Weights of a small image flow-matching model.
Training: muon at rate 0.0031, 7000 steps, batches of 64.
Rows from block 6, named by matrix and row number. Rows with one number belong to one attention dimension. Each number is 128 + 32 x the weight over its row's rms, rounded and kept within 0 to 255. All counts start at 0. Numbers have three digits each. After the name is the row's rms in percent of the matrix's.
# v: attention value (model.blocks.6.attn.v.weight, 192x192), inputs 48-95
# proj: attention output (model.blocks.6.attn.proj.weight, 192x192, transposed), outputs 48-95
v.59 099:102180211113022103139139178120159056102091132122063100100135195126185106131089104131103140112146185140109110131076083142105103184092108114134147
proj.59 097:148071145134169129167062137119090154109156033135200113167099140113149106147138106075143128114135123091151184163108131097183153031204119137149118
v.60 086:132103164150114185143112150102144201130169127154135125084141130155140128121161113179136187077124100065102093109131189125137194156140190134171143
proj.60 082:134213117173126100141157098123178065145083116128106085162125130073067143098057161116138141181142189206155108148127107106123075128139040150125092
v.61 093:062123116079151115093142154144034170106165136175118096147142176142129072048080126117136160099159174104069100144111184074094104121126154159079169
proj.61 077:172147108190110146115127101079178071132140152193132126105112083156149184153129194092104137129138114185095123095191140179125134101155169112155120
v.62 092:131181104163121171159158136144161116157104082149093078114142090175080137156133145131138173141125102136129114081133139138152097122063131172094146
proj.62 085:090143141154128128162126130129094152142115116063149099107179171129149148084121092120075153108102151127147067152090090160141155183131108152171154
v.63 107:160153136113123120096131155109154113143100178136154104075165131067080072141147132110126116158177141078101129106116149094138082184123145120155104
proj.63 100:117144054103119129139100085116092136066106089113105118137092149183174117108106101135101152148113116134080088152072108115144138090084061135175122
v.64 102:146152126135123118110117138155140083107171173111136101126151100120130081130138188128121140085118113053108143097114139034148156156113130128040169
proj.64 101:174103186103158099113153177083070127136127116160099164130120121087134132126142115138179120192119149148181181151126113134121108099076117149135116
v.65 113:066117121123108154094113112131119124131088163135123138139080184113152087051183191133154127170119121096148165207164106099102137095121141090127169
proj.65 112:189151167123181104220132123150115114185171061142112108119114116127134119148087114141114118160165139095121077103156139115120157135169147121072193
v.66 081:200102171104178118118062113136111133154078194124209091089127109115105151179058133076037158135132157161152129102133214095114227132169111127095203
proj.66 074:091138116141126141107174140099137092137132141103083163146105087126193061149191090125195117165100061136091104221133094100139076129124060108126075
v.67 090:132111056074164108148155147078153135114131129153141107141113165130082086141135142129115162115122140101093166071125156097152084148111109099054085
proj.67 082:155075141110196174135109161133076099140143164097071144101084056082139121144117114127132093182129113135159135161175090120159143132113122143120139
v.68 089:111081121104165097082032068115132144107131203111123172172107199124119118114120125125166099157151153185134147141150146188046116117157101076125100
proj.68 077:156142171129138178146198126083102154123091134141144096136166028157140117075074181146148136167129092102125082134127150099120102131086211095147105
v.69 093:096083127103148080125069163103134085135141182122127095174165161127106133127132110118158107130079111134100144151130139097134108119100139070128164
proj.69 090:171084176157157154168120084099089154070131145179119186125127110078112153073138137165118102158178113147161155147132131125190129099190174157160076
v.70 098:129147158193157092093072187110183136140131133168154125128087151170112146130127128218155152123092140099088104161081111086146142089152081172135116
proj.70 081:136128125151162142143161116111085117080096126133114134129156182142153131153165109083106134092157114037148121120162176170138200135217170115086149
v.71 093:086172102135111108104114133124148122179169129116119151171076118112118118110103143145169104127133124165185148071146132078139113114164124163150177
proj.71 091:165120167114137089168124140157119142134137067124122118105124168093142133151077106157086129190178134118102066185151159111121163122084073135067172
v.72 104:080099150119178130112172112137126130102127147180126091082137112137077146181120161135082141086116116114094147139160164081154126122129143071108100
proj.72 107:214141145113170164131116145112132062200115158139119124173150140137132049125129153146140076152091137168175101147169079132121142119168060174088149
v.73 083:134102095139116156093106070154125181146093068140156155130129125093106154145104122134114122175109124080142148084157162079161132155127131112058201
proj.73 079:150146105106125131138131150117144078149167176129118120113121088058160069153151132129152137141106106141132172132094069151140071133080146110147131
v.74 108:125125119155159163136123113115091123102137139082179160124115105153176080164155173113072094177095115155099149142116175147129168139119120122183193
proj.74 088:125157135077092108115121095172077129168121097153087127191160116102121176121126121195173129125143109056101095154148126122109073111144069146080092
v.75 110:086095107100131145149093062095124129090098139092151174149179105144089164140136146122138129151124148133081119123110165163065090096116099090160106
proj.75 092:138167080157148177151188147172126164133086153137099118171113123134143113118077073103143156138145169114132129089161096085136118157092206146154130
v.76 084:142138120136137095097143047168165100154132128153124175110164136081123116091170065163148163144102096134130119146180171042120151184197119114138119
proj.76 078:186133172093116115094083115121130090137163209158145127096140135154145101165163152157140073121118099116117133113105077137124019104074105080138170
v.77 099:142108134166086144144098172085133146144169160161081147107085124156099199131135086136141105156108105110116118157091111110205143191118094076164124
proj.77 096:135115093132122116094064068122118146115128125101156100133123128084116107163133162155127147068125151121117164170142126118120135106203147195150125
v.78 098:119121050133150126112116124093166119092119118176108198129160113126107126099092080092135124108096122147132141148147168154137172119136132090083090
proj.78 086:177094142170104153100092142104079137111188118042071078086136073138150111121169125139117147148178079070108132112126072144090123098117181079169129
v.79 099:167138110149129158105099168156131169111133141106148051138103175169129109126140115145118166132119084120113149100160112205125091121124118123088128
proj.79 087:107111112108132102150110126065101136131107114113159117084118112102125108112119131113186116143136160179138151121106141085162136151090161120139121
v.80 093:132121124071073077081093134181113187094131162156053123095095194107128116066181139172124122081102150156141122121118083114095141158130129136108130
proj.80 088:127106138208135155152192160127165092137105066116140159089084067133121073138079102103115127116121146154120084150149149105151092114113182123178137
v.81 104:124108139116118158125119107106106159106083135135144143145145111133134153094081147132152111137190106104160121146032161159099147082071152106099113
proj.81 092:082110096185097142200103180120134148145128099052105077121113142153141119108138134114119117064092156096108140121152123135128165142176177154156183
v.82 093:167168091163131109178104163144128154115141111132158127140063107147152147133113089174112189149169098099077129167161139169181118103094178099151102
proj.82 081:058071135102106111086111115138146123139176117158183095148176168095139129130131182135112133131148133121134169109141175046156146140161060148060157
v.83 094:100147088147147084074132125099123104160140170170162099170048150103151167055106092125188096131123151112197144099125143153181127132132172120084095
proj.83 080:171049198080130122177126159142054140109175077104142189103086122084136119160144184130131158142141081072112159142121150102152133082121134076106178
v.84 100:099104127130104089114107074104146126147106118211052096115168186099084138167079116111165135142174091124143074140167143187155116100095163125132154
proj.84 095:126123125137098159127153140099121166054156130083194080138071138189140162114130144098121152084152119124148119097045151144078106182128177157169117
v.85 102:136152097121143120185129066125109061130097083149147121177098083186128153189111142125119148141142097078083159195114095114136158095127140094176119
proj.85 085:139175059139152121123116098126130201120170137169136144145111139061167086088120113146179120155161161137152146073157117155143093101161097144126160
v.86 082:155215134133126165066086066133104102130107081138083125141116164100150176106178151104117127178136128132171113154099165090117107070074156119131084
proj.86 072:134103111086156101195089095136098069121151190134136196134137169100106141147159114116120129121093130132102163117135045159172129098180100150130177
v.87 098:139144142156165123120115131211095127137133084110113076116163112078141137195118169133110152138114120167093166111110134099135080106098100133092131
proj.87 096:145165117097140198114130110045118133134098161113105125138111127160090129116121126067155105165130204103155058104148112163144099111031159175158108
v.88 090:160089159102114155158121134125134115126140092148104116152164022121173142120163127150182124061184122094125148070094097149085157167108154173120176
proj.88 083:075083147149098112113194171128097148110112117114093182102072130144068129047078125136124133130097140140156108122139177123134054123103164127151112
v.89 104:090113130165149112086148105157048086127163134171140154063195128155097126192104163108127199105058070146066123140124190123145108162107125096069144
proj.89 102:176132096103133173094102163118161168166153127104111127220134160106186096078154086124121138122141139057133123098133110151156168062148113145156057
v.90 098:121131131169074096139100144145129101123160111128120133115135060146134152102157129113160147155112048112120138154103161080099113124124110128133158
proj.90 090:150157118148182100171130046119098216117119124103115159172079171089157096146064095116116165128136140092145092105156123143154177113100138077135146
v.91 101:176103164143094159098137149071083100157147109143134148116114186103127132124163162103096139150147094096107171147128111071163141115059071102179087
proj.91 099:120124094083160112111104077155037114125166114108148112115135071147111184151152146137118085135134112020134101118108109125089118155164130120060147
v.92 105:135141137167107155056161134097119128145119120112110126110112158147136143095127118153086139090101090126091141153109113139173136138087161141136074
proj.92 099:161108093154175149155080115106108091091149087129095052119120110086092155096234111133091093118144178119133144125115133112124115083167131176153166
v.93 088:111052037095152114116143117140112109102108132157165176111175072134108101157126182131080120094111145143163164107119201102135177148125127128054159
proj.93 086:144158129150143147124131186150097112160176085105076172183135129123143050187107071149133111147080086125116040165187061129134107101141070065131080
v.94 099:176201129153068120128135131110165130062117105143045124133087127187120169083086081083135120126186112164107077138087169124108165105122139142123123
proj.94 094:028089129169114108161149133134106153117093155104159143126178160125141135180166176105142107072092142108130159127134110175122188095206162173151149
v.95 112:105133133102160083074148126195109178150152184105170039141145176076149054069141160063095148126084136131114159118120105081118094119144098143086130
proj.95 112:206110107084119166160075122126112108154147097135114130182115105101155139180132084148183115198133114115113062145175108138149141102075166098143119
v.96 084:153099126187073129108137130176139077142149166110133129149100064117139118123100103108096156131076167170135167088107089155108142090198105167135144
proj.96 077:142077152031146108133067136106181138099132154150171119083154117139146128178095181100106147106097044175128146159138110117077126136084098107128145
v.97 095:151066106117141143157167130154143093090131142111098147127089096112101127108196125171170128149130129162167147134071093084126088182091127157120136
proj.97 087:036143148139106151112101145114077123162156106129115129106120165168165071071075134133136136060147207143114087131120144148160113158136126102143190
v.98 094:150166089114127100156112117119120121103128149174087142070153090123134102143158062108100115095107180112128103078044092119226129182138110123144149
proj.98 096:135194122119068110126109147114113151114155078116133075119126188096118135083095132135146130171152191103118102102114152082092119123081109132173102
v.99 089:166069090106129167160115091138191109138101103163108126111093077110135170097139104177130120160175129134160131102166107173122187136100131109108153
proj.99 093:132118143122102224154121166087159097143109103150104144164098145141075102142148080104146117123123111174170153159149125126157069154222124145125123
v.100 104:139153092163199144115128110149131108144102145124136103094124101209125105198136183152109166127090125117150057092174198113090152124140131143095104
proj.100 090:109141118161133112172149146104145086132117097127123129152141150172091091176114126097100088134128163145093134111085162153131122110130123156124173
v.101 084:131128094117123165112162127095111122166157151162114182132182077178137148135119159181104159151082121172109087051098138120198169152102168149123105
proj.101 081:123089137079080104109098107107141110108138126117110159103131149065106136167100118107106239133173170162135098106073093132091160120115118103154121
v.102 095:152196127138091149157157098102071159131195145113156123144115142104096097123112140126113110152101108111076127101174166122187147116197133079162107
proj.102 091:122099102103126112160143213148111137141110129122131160151108105098134140140117182134122089103112115120175163135169109139073112136103117178095116
v.103 088:103143111170106082130090120114126124166087126092156118127102150142085081127141138031136145136099135137120080123106078156108093122118109164150079
proj.103 093:153159169205102129170181122132165137120151108163145092066107093157157139095172121100126103129140103143158107138132142137186144089116141087082139
v.104 093:138150115170087087118096137052180142125120159167106027112148114136122108137117108169117122073073134139085093142084143125144122171127164115095114
proj.104 089:121100077071139134116097103135158148097112136142128096129122103167107170119111128085095153156153147149093152072084152190136178132113099085146141
v.105 098:146135062107153149127121121056104123143137154149103065167126109143120111176124121171120150100105121133138126130191117121125147078085089081141117
proj.105 099:092136115142108095100181179179070157128154109134157166106080133134129093118087149130143130138138130112106119103036100126176173110114115115127116
v.106 094:097109141101112128080150083147167154131125188124173114106109108087107090134112140097112135124095091160092137124064131138117114080136145131147144
proj.106 098:169074214149145111128078170160124157120104141167140152071150110078149205132136152146089145077100106128127121167162108159136167154130107075069115
v.107 088:124119122136095155137122096118122053142123093151156057090136041169151121117185143113190156082099105187065118146097179174165091154178098136143143
proj.107 098:126066137098109164191111171121162154164106126146125171035150147191090158174127095125125080150117156144177148090138131115090069135062163113126150
v.108 087:169192171090091090187084138142136160149092138149168111157122100104153104158130128121134169101086128153075141151117120122153117134081099145105133
proj.108 083:161108151166109100094091123106082138137113163149091174079094154160107148110138148148105130168125109172153146146096127147107193126149073118156119
v.109 089:120143112122174184090108198122123144127178083118170118103112183158133108159159111141129200155134148120157093152133179156187138105140140108090174
proj.109 087:139211111142123045159159093112112143121075141096123152170131155111090115136062126114037063178087162093059151171085101105071098147149111169126101
v.110 084:111148086129159136107179101132126153125179200138111097100159162147173166112106109119144123104169100141110127101098157127172157109136129141054164
proj.110 079:158140072132178120073145120142090053155104141079204120138122063125103100130129189096109133111092131139155129148148214129116136137122148115144144
v.111 101:123094136093111129146113143115106123146169136169120083055147133116172147154133122117154129140073187188109130132153154101122084104200215060148163
proj.111 095:148142066122181083118103195182085112113221160107128183118107105154118066140149110152147185098143116127136180107110145091081121172094097131138122
v.112 096:112129150156121141160138120140098155140140123092142121150113158102131189172161112151058150132127140122113143145160124138094053128188160097148187
proj.112 096:112162155089142122113132183176161156098146130173105164128151155117180076110132117149111111105137127073107190120118054143093175165118083170132030
v.113 091:125127136073110077151166152134167119106114158135118144082147153151104158134146165190088098159130120095184155153121163126145091137135128152197143
proj.113 089:118108124150137125144145092111082175117064153097132176160116113093110153105125064157096106098136111061149167146097098108159090131119177116104111
v.114 092:122094098135132132177126097088133098102108104176083103109082065120094158166122143158083153142154126113107153102178188111137131108137147132134136
proj.114 091:137109138087114162148125143175135174129125109150145146142116117100143071117095092117136147109142161090100127125082090124101094237108129105120142
v.115 097:109118108128092180120139134131143112139114101171134102078124140145105179103133133108149126183130158134180185124087078147098084163126154079136165
proj.115 086:137097125114140092168112092139121136062154100109105173086125186114134149141140086130083128108141114111141084113168165153116138113170139197191110
v.116 097:137155165075174110085096065179113091159132141156160099098067197107095182165112118151099140128123154099172130149130113139141092135155152119113135
proj.116 098:125182157128064114127080178118143180121139099105127153161150126161159146117112148182117127149140189152060133158138082176113162157130099137179095
v.117 096:080107159178156160155211189145142106059069141149162155105134092099099137135079130160081100214156110094093125152101103115096121151129122100131088
proj.117 088:144131213129131157174117112155103189153118149153139145092146074084130216093154097104075134095087111140161155126124148156152122166079171146147118
v.118 090:152164135106102190143137107144098081184131162126097149089119137087117188111121147105119121127136076085142079135107143167118143071175158169108117
proj.118 078:145136167145138120169117155098135109058204096123049146124114177119123072154136171113131175070166163186096152149184088113090111091079069169127111
v.119 087:096114111102138176109093072107146170083100183137156132085104134143112090131163090116109115149138119181157152152126149188140176110181081140146165
proj.119 087:158098167123142132113104111139144070158115142120098158139120121146068117131136149090109072154086142138178119171117097097082092134077146135109161
v.120 100:181168167120134094139146125076134134175105083151105165142120118179134104109086135125189085156124119109123103098156147116145102118055106161140123
proj.120 097:152118097103082135151101166097156121134148140098116126155113117153115140108099082134078161094128045150134080091147109142149139075176198136117115
v.121 074:157095153177132071087075134114163108114139151136080193111120182174143098167143136112154141131137108149142110119118155118054154124120139122125129
proj.121 075:123179094094117138141170097126147102180151104134088100153126198100111143113101153136100110157121154142119148078161143178178110097146122140149093
v.122 099:106096183092153135106126159148149110147140133110059070120125155125149044065071155155115078098097170140140093202105074163158131127130148140147120
proj.122 092:133162119062116133069071165090133158146154131122144125103153115159129154107150085120131123110140144168203180083183076103130106055074166102161154
v.123 096:152189117192129146122139097089194098126130154138124068043181090144090096134100124120167106130130117111126109111064173143066135134172121180063109
proj.123 083:130108118053145188152113146118125114124093163098132108191123116155115168116157108112125114191101101121127146203095166118137100187084111126156132
v.124 080:134156109106122169128066124088181170160102070159191044081086131152134146165087108155152181107151138131146146158119096187064164143145083119136111
proj.124 085:172123098104132109173115082109168127170117167102117157120125127185060202070122118083146137144109175135134116159144146168144117082102156116135132
v.125 086:115119134123098187070143138158155140128153109160087133071173131090147177173145116154118138075118069110144149125090160117117133147185197068161111
proj.125 089:110097135043184144159124131183148117152179125148121117164139173196162124115099074077153127134147163122150203137167111110133101085108097141104098
v.126 094:130172068097090120161118167144097092144107100138083068120106127106141141064105091111145106195131191151125153123103114104122127111167107039115116
proj.126 085:109047119153133160094170086129113132084141110135119164147150146129108116165096181129084142097160139190115103107140119136133099157194098111192193
v.127 094:112112121211088080137104121129120167090105097118187155136160183127184161094153168090034138118121134100044194121146131136108111083170125084157103
proj.127 098:154067142096143129128188171171111158113138158198169120131112103137198131157108133132143154125155088096102120146140114125185153123123108032100100
v.128 090:140171120212150135104125145046064073148093162106139207140127118142130135095143106121172083185131156109092107104143112139133142101131172144089124
proj.128 083:098116087148127105123101138152142120140165093150204150108114148141130154168101102182083122110159080143100101219102172118101096137177136118148157
v.129 096:120200141132102163133157116127155157064157082125085148085086185108055097133134117180090145155168151165141123121074156183108150168137102217171133
proj.129 083:096117120107162096142063184185091124145090139155121125124152173083144082173128165112092124150080109102069152130132080128101078091128098124152052
v.130 087:121077130154101154108155134067148157100128199113093150064136132145120176164142134105046116113146126120122115133126048115138123168124136116155066
proj.130 083:176103187134138145139066171178134224110168100159114116140136081113110117139136085145139136146113075142130100120107126148102113121113176150141131
v.131 095:151136135100108101138145088221144080148141153108154090125154105121180135173174147073139097138098069137098187110091123080139141157100117096122097
proj.131 091:079110131123100211154089145089151178094209173141133148163102167169158094139056153096161167092178110130140066081167119130197162095116187172172184
v.132 097:122101119084093071119172137119170144125116120149127203184104137095099196191061157138134140104143116143130175114153083157139149111076113085154167
proj.132 086:135169091141140083137119139112089117120125105102040103112146122106126095059194169084080083139140207140141136144086115165138164159197124169062112
v.133 087:108091088101117143132136143239161102123120091101091152123114084083171150186097138155155113143093141065149137121150119103169098193094150089137138
proj.133 082:133154158132167094177111132056081129101140133104092100110083145103078177121123116146114141060129109154079115104107210154111128092219123204074118
v.134 099:112112118096106121138118106133088135097095249116119103129138201128133084160171119141096071095156118153129094100118101117127159142111108111131162
proj.134 096:212128163166152166121085108094187137127180108087090108173111048205099127136060125138128190127083091143162130105121158162177165127116161170171116
v.135 103:175057070145162088162161098200105198135105187075127116097109132106193109146106094132123096141110155034129171151128093108153133137086157122161126
proj.135 102:067199149124067102171105125109126122107226039119113130129090089093097153118107181110141126070148122194116140094082115149172133095126149135151140
v.136 083:141136047068220039087097047146102090114119193123154118106118044111156052117127145187123129125094124172083185194104134108117127080148142125166101
proj.136 077:132117209234106111135124163081166160090182088177124146224171109145132185116148119146135119089115108161142134156159140168149192144094158118148165
v.137 085:170136113117154103118128147049096131099112132148138184145073121156093113181140089149138130095055184138112123168155126113141145190125144180161101
proj.137 086:061111180196117115100137141086127153186124112145154159077149084121090196099190128119148105100122126173116132166159121106151067102130094104148099
v.138 084:173122112118139123069139146147170126085160159136086203101143096128146130170132110117118122187116164086118115081183141163132093129200144120150120
proj.138 075:107112193139134164118170134128114113120076102181132101183094133117147137160138106136106112101149092202111183152099143112169150111157105067112095
v.139 108:146172091210216123100147106120107105105153133137112127070160165133131139091136177125108186131141097160153142104059207149118141147081095093063144
proj.139 108:147117115122109138186140169145125102148136176050134094161120122151093076192046117176174144119125131123149123138116133162133167106135135181156081
v.140 082:105124113108138139054098141100099131178064207189190055148079136131089101174157188089095130110132094126182084136118128174158132090098086129075106
proj.140 083:156132163123118145154148109106138126144085121115106159166124135186120121050188097164132152160118142120230136166113112128153178132098103158148127
v.141 114:050142153105069139157084145137124153181113101110159061109128142120133091102095126122177141098126085109212096096091154151135135111123138105076119
proj.141 112:193152079113172139160138070149123096119125132103088118152100162157129108129094112103149170166116153111152103126136130120102125144045144137133174
v.142 087:136135124065129105108144079093168144083131104137113188104134137180164160195140099134158147112089099140067111138139217110163108083141140091181162
proj.142 086:156095144151131121102148156109145154158147135181084093147137055115136151062142160109116096099109157172129173126106063142100122145155100127094083
v.143 098:159103097165142096116131158132161220075101093150107137109091160115199147107150119110143117092190103122119118133195086146118151118157189160220122
proj.143 097:096156160103131122093148126149104137138149099124143149092111129108086168188117179082130108177079129175101160138084137104111131150113147112099072
v.144 102:150116108163134171134092117109138074103075174092129128107112083091124138103099128112167116135146131086128122084104060138136139104086123099144120
proj.144 082:140157085139119134155154138141164145148130072114130124049184160168121125144129096077102131139169099204144116208133164148143136140139137144108142
v.145 104:102105142153124103093092162126099090175165140127110115141183147148109176159164105095121148090088095150106140128099183080145108143199135084135135
proj.145 110:109061121130120155130167139133188165136204172149114164120062124132171104126074109095172105148145099134098126116170072088178190110107118150079165
v.146 102:179137076073119138137138126191083161054134179090099103056125099106114146156128149151168124091119072083177138115055112077119108079104110111097103
proj.146 093:118115166200140157182118150147149145148134048157151098101176130130130143078164139140080119091163122131116083083172131160133118102109194126165140
v.147 079:124156163121157143170117122113109169138147092089181160174084115121159158227075072130115139068153116144126139124171168090143132127100091165176138
proj.147 077:139090173104094095124155101166136150125141122181133124100087111121168136084189190100158149197091059116104150138129061117162123165140118118091058
v.148 094:184140115142208067129141151160183154144148106107149068095134122131140090157146154167167155084172127163147116096163116132161128146195145161182124
proj.148 091:103179142105130095067173122145099153120158131177112151153126166106142148171125184119059114124108196155098139129149125107129093115086124068155199
v.149 092:127108103100142119126168140087112162120083135132120119161075113157115130183124156117118145181175176110131154135146105130198101154120128114107126
proj.149 093:124162132146112097108106182099108128111162153080122119124137076106053147058133147180103125087087160130158161173115162144117186106149122157091127
v.150 098:159195087160129126105112089096116051142093150148129119107149100100124132152171152142109085072159065176138129201087069087089146098145124116122143
proj.150 085:083098150123113125121170135099168152133125177110133169134149133147102129100121122132169153118103183150131096151151086145115100121097104141129193
v.151 101:109158102192143119106073107085079137112139151089161049130130122178120117140124148096088141139130157187150143169137123162191161117080097100120143
proj.151 080:162123167115088169154218151110157083161099131149163169128092111132103090097097131105151093107151116092129118129130137064151168129091182058092138
v.152 099:115108090130093158156087174068133169126140102162129132194128158131116095059124161112135117133108133135092100125117110209106168147101114165167129
proj.152 091:214111098112163130105075103182104142121106144060103152098186102119121148174161114141091113181128111134158169140138170115130122147113111127132096
v.153 079:133148132092166160089107131094122204118090159134103121126094151129129075093167128144165099136071124118124178163080162072182132113119142118178104
proj.153 069:096093102124094085075101167184143131147202148130163174166126091138170180083093135164115138142148143125126110121140092111172098146165150117134119
v.154 108:132090115164114139130071116081127171130171087130192155115160165130110145141146162131140179163174065115138139064159195148131118181121102108104157
proj.154 088:086170093123062075110161112203050166095206142111085142129063166082169064096086145124118143115129168070165115114084082151137173099082101120159149
v.155 086:215121166082073118192156130153117136153125062098111126126220128158151116149113116131144166126105134153164140128169096134118082156144116123057173
proj.155 087:114139135125177113146153095121109094071138177104143078163117106092101095084103139150110131094179154110117129123071139095141120138144121122135115
v.156 107:181125146104115084113100125228145131126146108128142114135125121112121126231154121107147127119073102124154158123140103124155104136095131137213072
proj.156 101:101119154157180150143161158145167134088088119141102124163182137089153184085162160081099074084171139175094136177113126139136147122152156129106097
v.157 096:085087117115162166127128155112107104147104110125167065126145173114173115113115140083136122117117129082085117174149141149151103122082121089061101
proj.157 089:135163059092112154195143083116148127132101180052139103153074087144133138107093137149171154162111155103195155089140136131162174136076201145127109
v.158 084:150165108125093174132078094108115168136120110066190101110101111092124181099137153140142135156176124126146117110137131148188134144099173115180113
proj.158 079:119154106171166063122116121112107211157161110133163134135114114128099124115097099166164127084112113119163139159148154157135078117148080145153209
v.159 097:137091095143147094098142124100124051107136145145133171124124138107125117079169102129142142139101125113132134087086141071115130117159116164173106
proj.159 094:103131168112100103098104164134169173146180131170160134062152185168140153146068141162090138124142116145146135143134123136167072172165153158156122
v.160 105:161132095103142127126136147199126075102171180134089061136078062130103125118127154114182104139141120082150171090052106110083136150149117098084124
proj.160 113:120047051138098131127119170116172123107115131123180126117143148091137171118170133142147161150105108116159105118151188101151062146137088165136152
v.161 097:134046180181135130117123156128121139155163119121089123133146116207158114096119184138123119115140120067110145090157069125131167149132138129131075
proj.161 100:088116051145099110161116180150168150170085171125168066160120108142148123071174093168129091152118114115164112183142130097191147118165161183092133
v.162 101:151142098077126160075112189118137128138163092132176065160111082077088072135161084174114170076121075096119126168137145089119149171135108099132132
proj.162 107:098106119186121108082118148098141104118133136155149123163105137138104124147142131090139149172117105083132068119155156120116165155127129181224184
v.163 107:056136088173142144137139113120112150160094085154159048121153089117125164119151060119136139144130153151122176113147106157104098180120145120108189
proj.163 120:133130157101139034126117091107158114109144120103079160135166113117133149157178102192117155107150102140106112150083110095186098069088164109106066
v.164 114:024139140148168135101128134146083082070079123119106190126099131136134156143137096085139150125167135190127096081118142125120166136173149183098151
proj.164 120:150112027111128128153100108127128102182173096142116102131136114148112139161173188122166122089145125094181122147171114172086111106071117131134077
v.165 113:097171189188175150166180166095112101138145096113136080093125130109119127109090096129144166145128119089123076171160090121151113110096124113072141
proj.165 118:150092119158118131139165084187092108123100125123124147134127084156083112116118117176076114152119168190102093135081133121114168150155201122134122
v.166 108:118153123098113178188230134176139109159125138138118139149062150105104108167111136133101149131138113106187058112146079069142162122124097112104170
proj.166 109:157161081199127071088093142221112168157159117140106091140170110196139136179096099163109173068116116175132140144106150129105172123146111178127117
v.167 104:094134175181072116150137131126112167163099123071140121064125118098123159140138094145177151085106070122196148172071141181057159066133155109117119
proj.167 105:090146130096160112115058135141191129131139074164123193151100111115143120103147155139114167107100143146138096098166143094172133115120096122157136
v.168 093:105124089211092155117101116106117130170161085115125135107133066143111149101124152111150101135124128156125144145189113124108083055171068119113145
proj.168 100:174168148142176075129108150139169108146072123155155144183139121060114070107171116160147121135155165091104142105097152140152179134163202149145074
v.169 110:130116113152136148061121080166105129191114149136107084066123166114110166145139118144126083085126115126120160113081107117145151175104120069098172
proj.169 123:104111149122145142145127164127177115119141140145227161097153100083091077138130129180091172134111078140120097157139151102115089159192109118152096
v.170 103:165138147108114090159116116108083102177150108126107156167095163150087094106153089151183133167139116190126107137143102167152090138118176134134099
proj.170 103:179184160126120115137134162129118070078124170169167174127162160104140148114070163094154125153147130071132089086111178128150161124144091070139102
v.171 108:034119164124100160140167152166124105117064149114099061133144089095121186129130094082145109082171169133126190109113085093205172112166175104096142
proj.171 116:123079154201121115103110094148171135151126148105147145145119173101161132147175110114117176144124120125144096196142145108095116179100112103117112
v.172 091:086126087112118147156107159097163123054136137148079127178099094105124132063102100129092191115169125143122085119135162226105123109080110174087103
proj.172 099:148204141083112140127150127181140128101093135125169128155147121124175165147120161105152119149147107119185099147185144111151158100103127076172091
v.173 112:104102135089104144163164104168146173130155156097106085184130186132126166117171114072143186104160129111149163093130091137119172164152141127151093
proj.173 124:164166134183114092133115139159116115157125189176153165117132138135129143132165092184096097114128123118185107198121141138188122126166152160169129
v.174 104:123135122056083153119061156147127150083119099182146141146129168137178053121191101177140109091132129098175152159180124127100161145162169179153157
proj.174 108:090148116154147149134199111138086127104148138057091143097143131131107154144123139146130202187124130141146122116097126118089127101065053144185081
v.175 103:109155143166152163130106120163153132146180079153140137131034132105078044179132173107115106138150124078092118094116132132158139106144147124121169
proj.175 114:133131138123130122150125107132096102148135120164105143120194098126136127080164132151131095149116123171091142127104145155146156084084060150180137
v.176 103:128105136086163058084156055108136105159137164062138121118119082132115120154093162139164090185133130187114137178087131074163174056086132091183119
proj.176 108:136130144165135154197120154120162116127149081181131149144169170169162174105156129086174127126167102066143137083155146117111103158144094158069121
v.177 112:112113169135102135120130132145071153074136090114124103146140114184128152100055138180121160116097167134097123098118114082115123146096146143128117
proj.177 118:146121043126141152143133121124202093097155138084105155160183126165135133091141134109122141151133087141094142143173071134096164088076162081137091
v.178 119:065191103156083158139100175144119141071112151101137193127148130133123115211133157105127140109168045093127122124037163149102140155154120164130139
proj.178 118:147106143150123140139148129068158097153132138117142147134109108091130133096155155070136133121138100191201154138137126203178127183160076152195121
v.179 109:153108200130108158159144147102103126140152159064140137143142071171174124155138183150114064113154098107134146156105129173107101110150130086189111
proj.179 124:158112081141159108100136188170152138141127102168164106093103126093120129125132118098164150130177112144124134068144112152121121165188171100127178
v.180 111:191120125116137112162166096137117110112140167130120177156122121145122118056132136102073104131138126145132096159139163166101086091068085122093064
proj.180 125:217164146086116139063046076130119179132130099129176162095167112145153133159082097136135112108147144073119143114131104088178149122164108138113114
v.181 102:163179153127123070150140151077149163171136114126155181174117110132131112160098129114159113056139140163112109127107183161131055191111098165093098
proj.181 112:100091204052087163048092068155091130101121167180162141110104181100120122118103160172126126116141124188162099147118159064151146138105139109122163
v.182 104:126140106124135103118131162148124122190219119122128197144059147104118152180136096129123106138109122082167129129125112069070136115115094137155123
proj.182 109:126120065146145151141082098144110128157074097146139081070129125158132083101143170109147122161093146141126155088147169116143178130102156154109172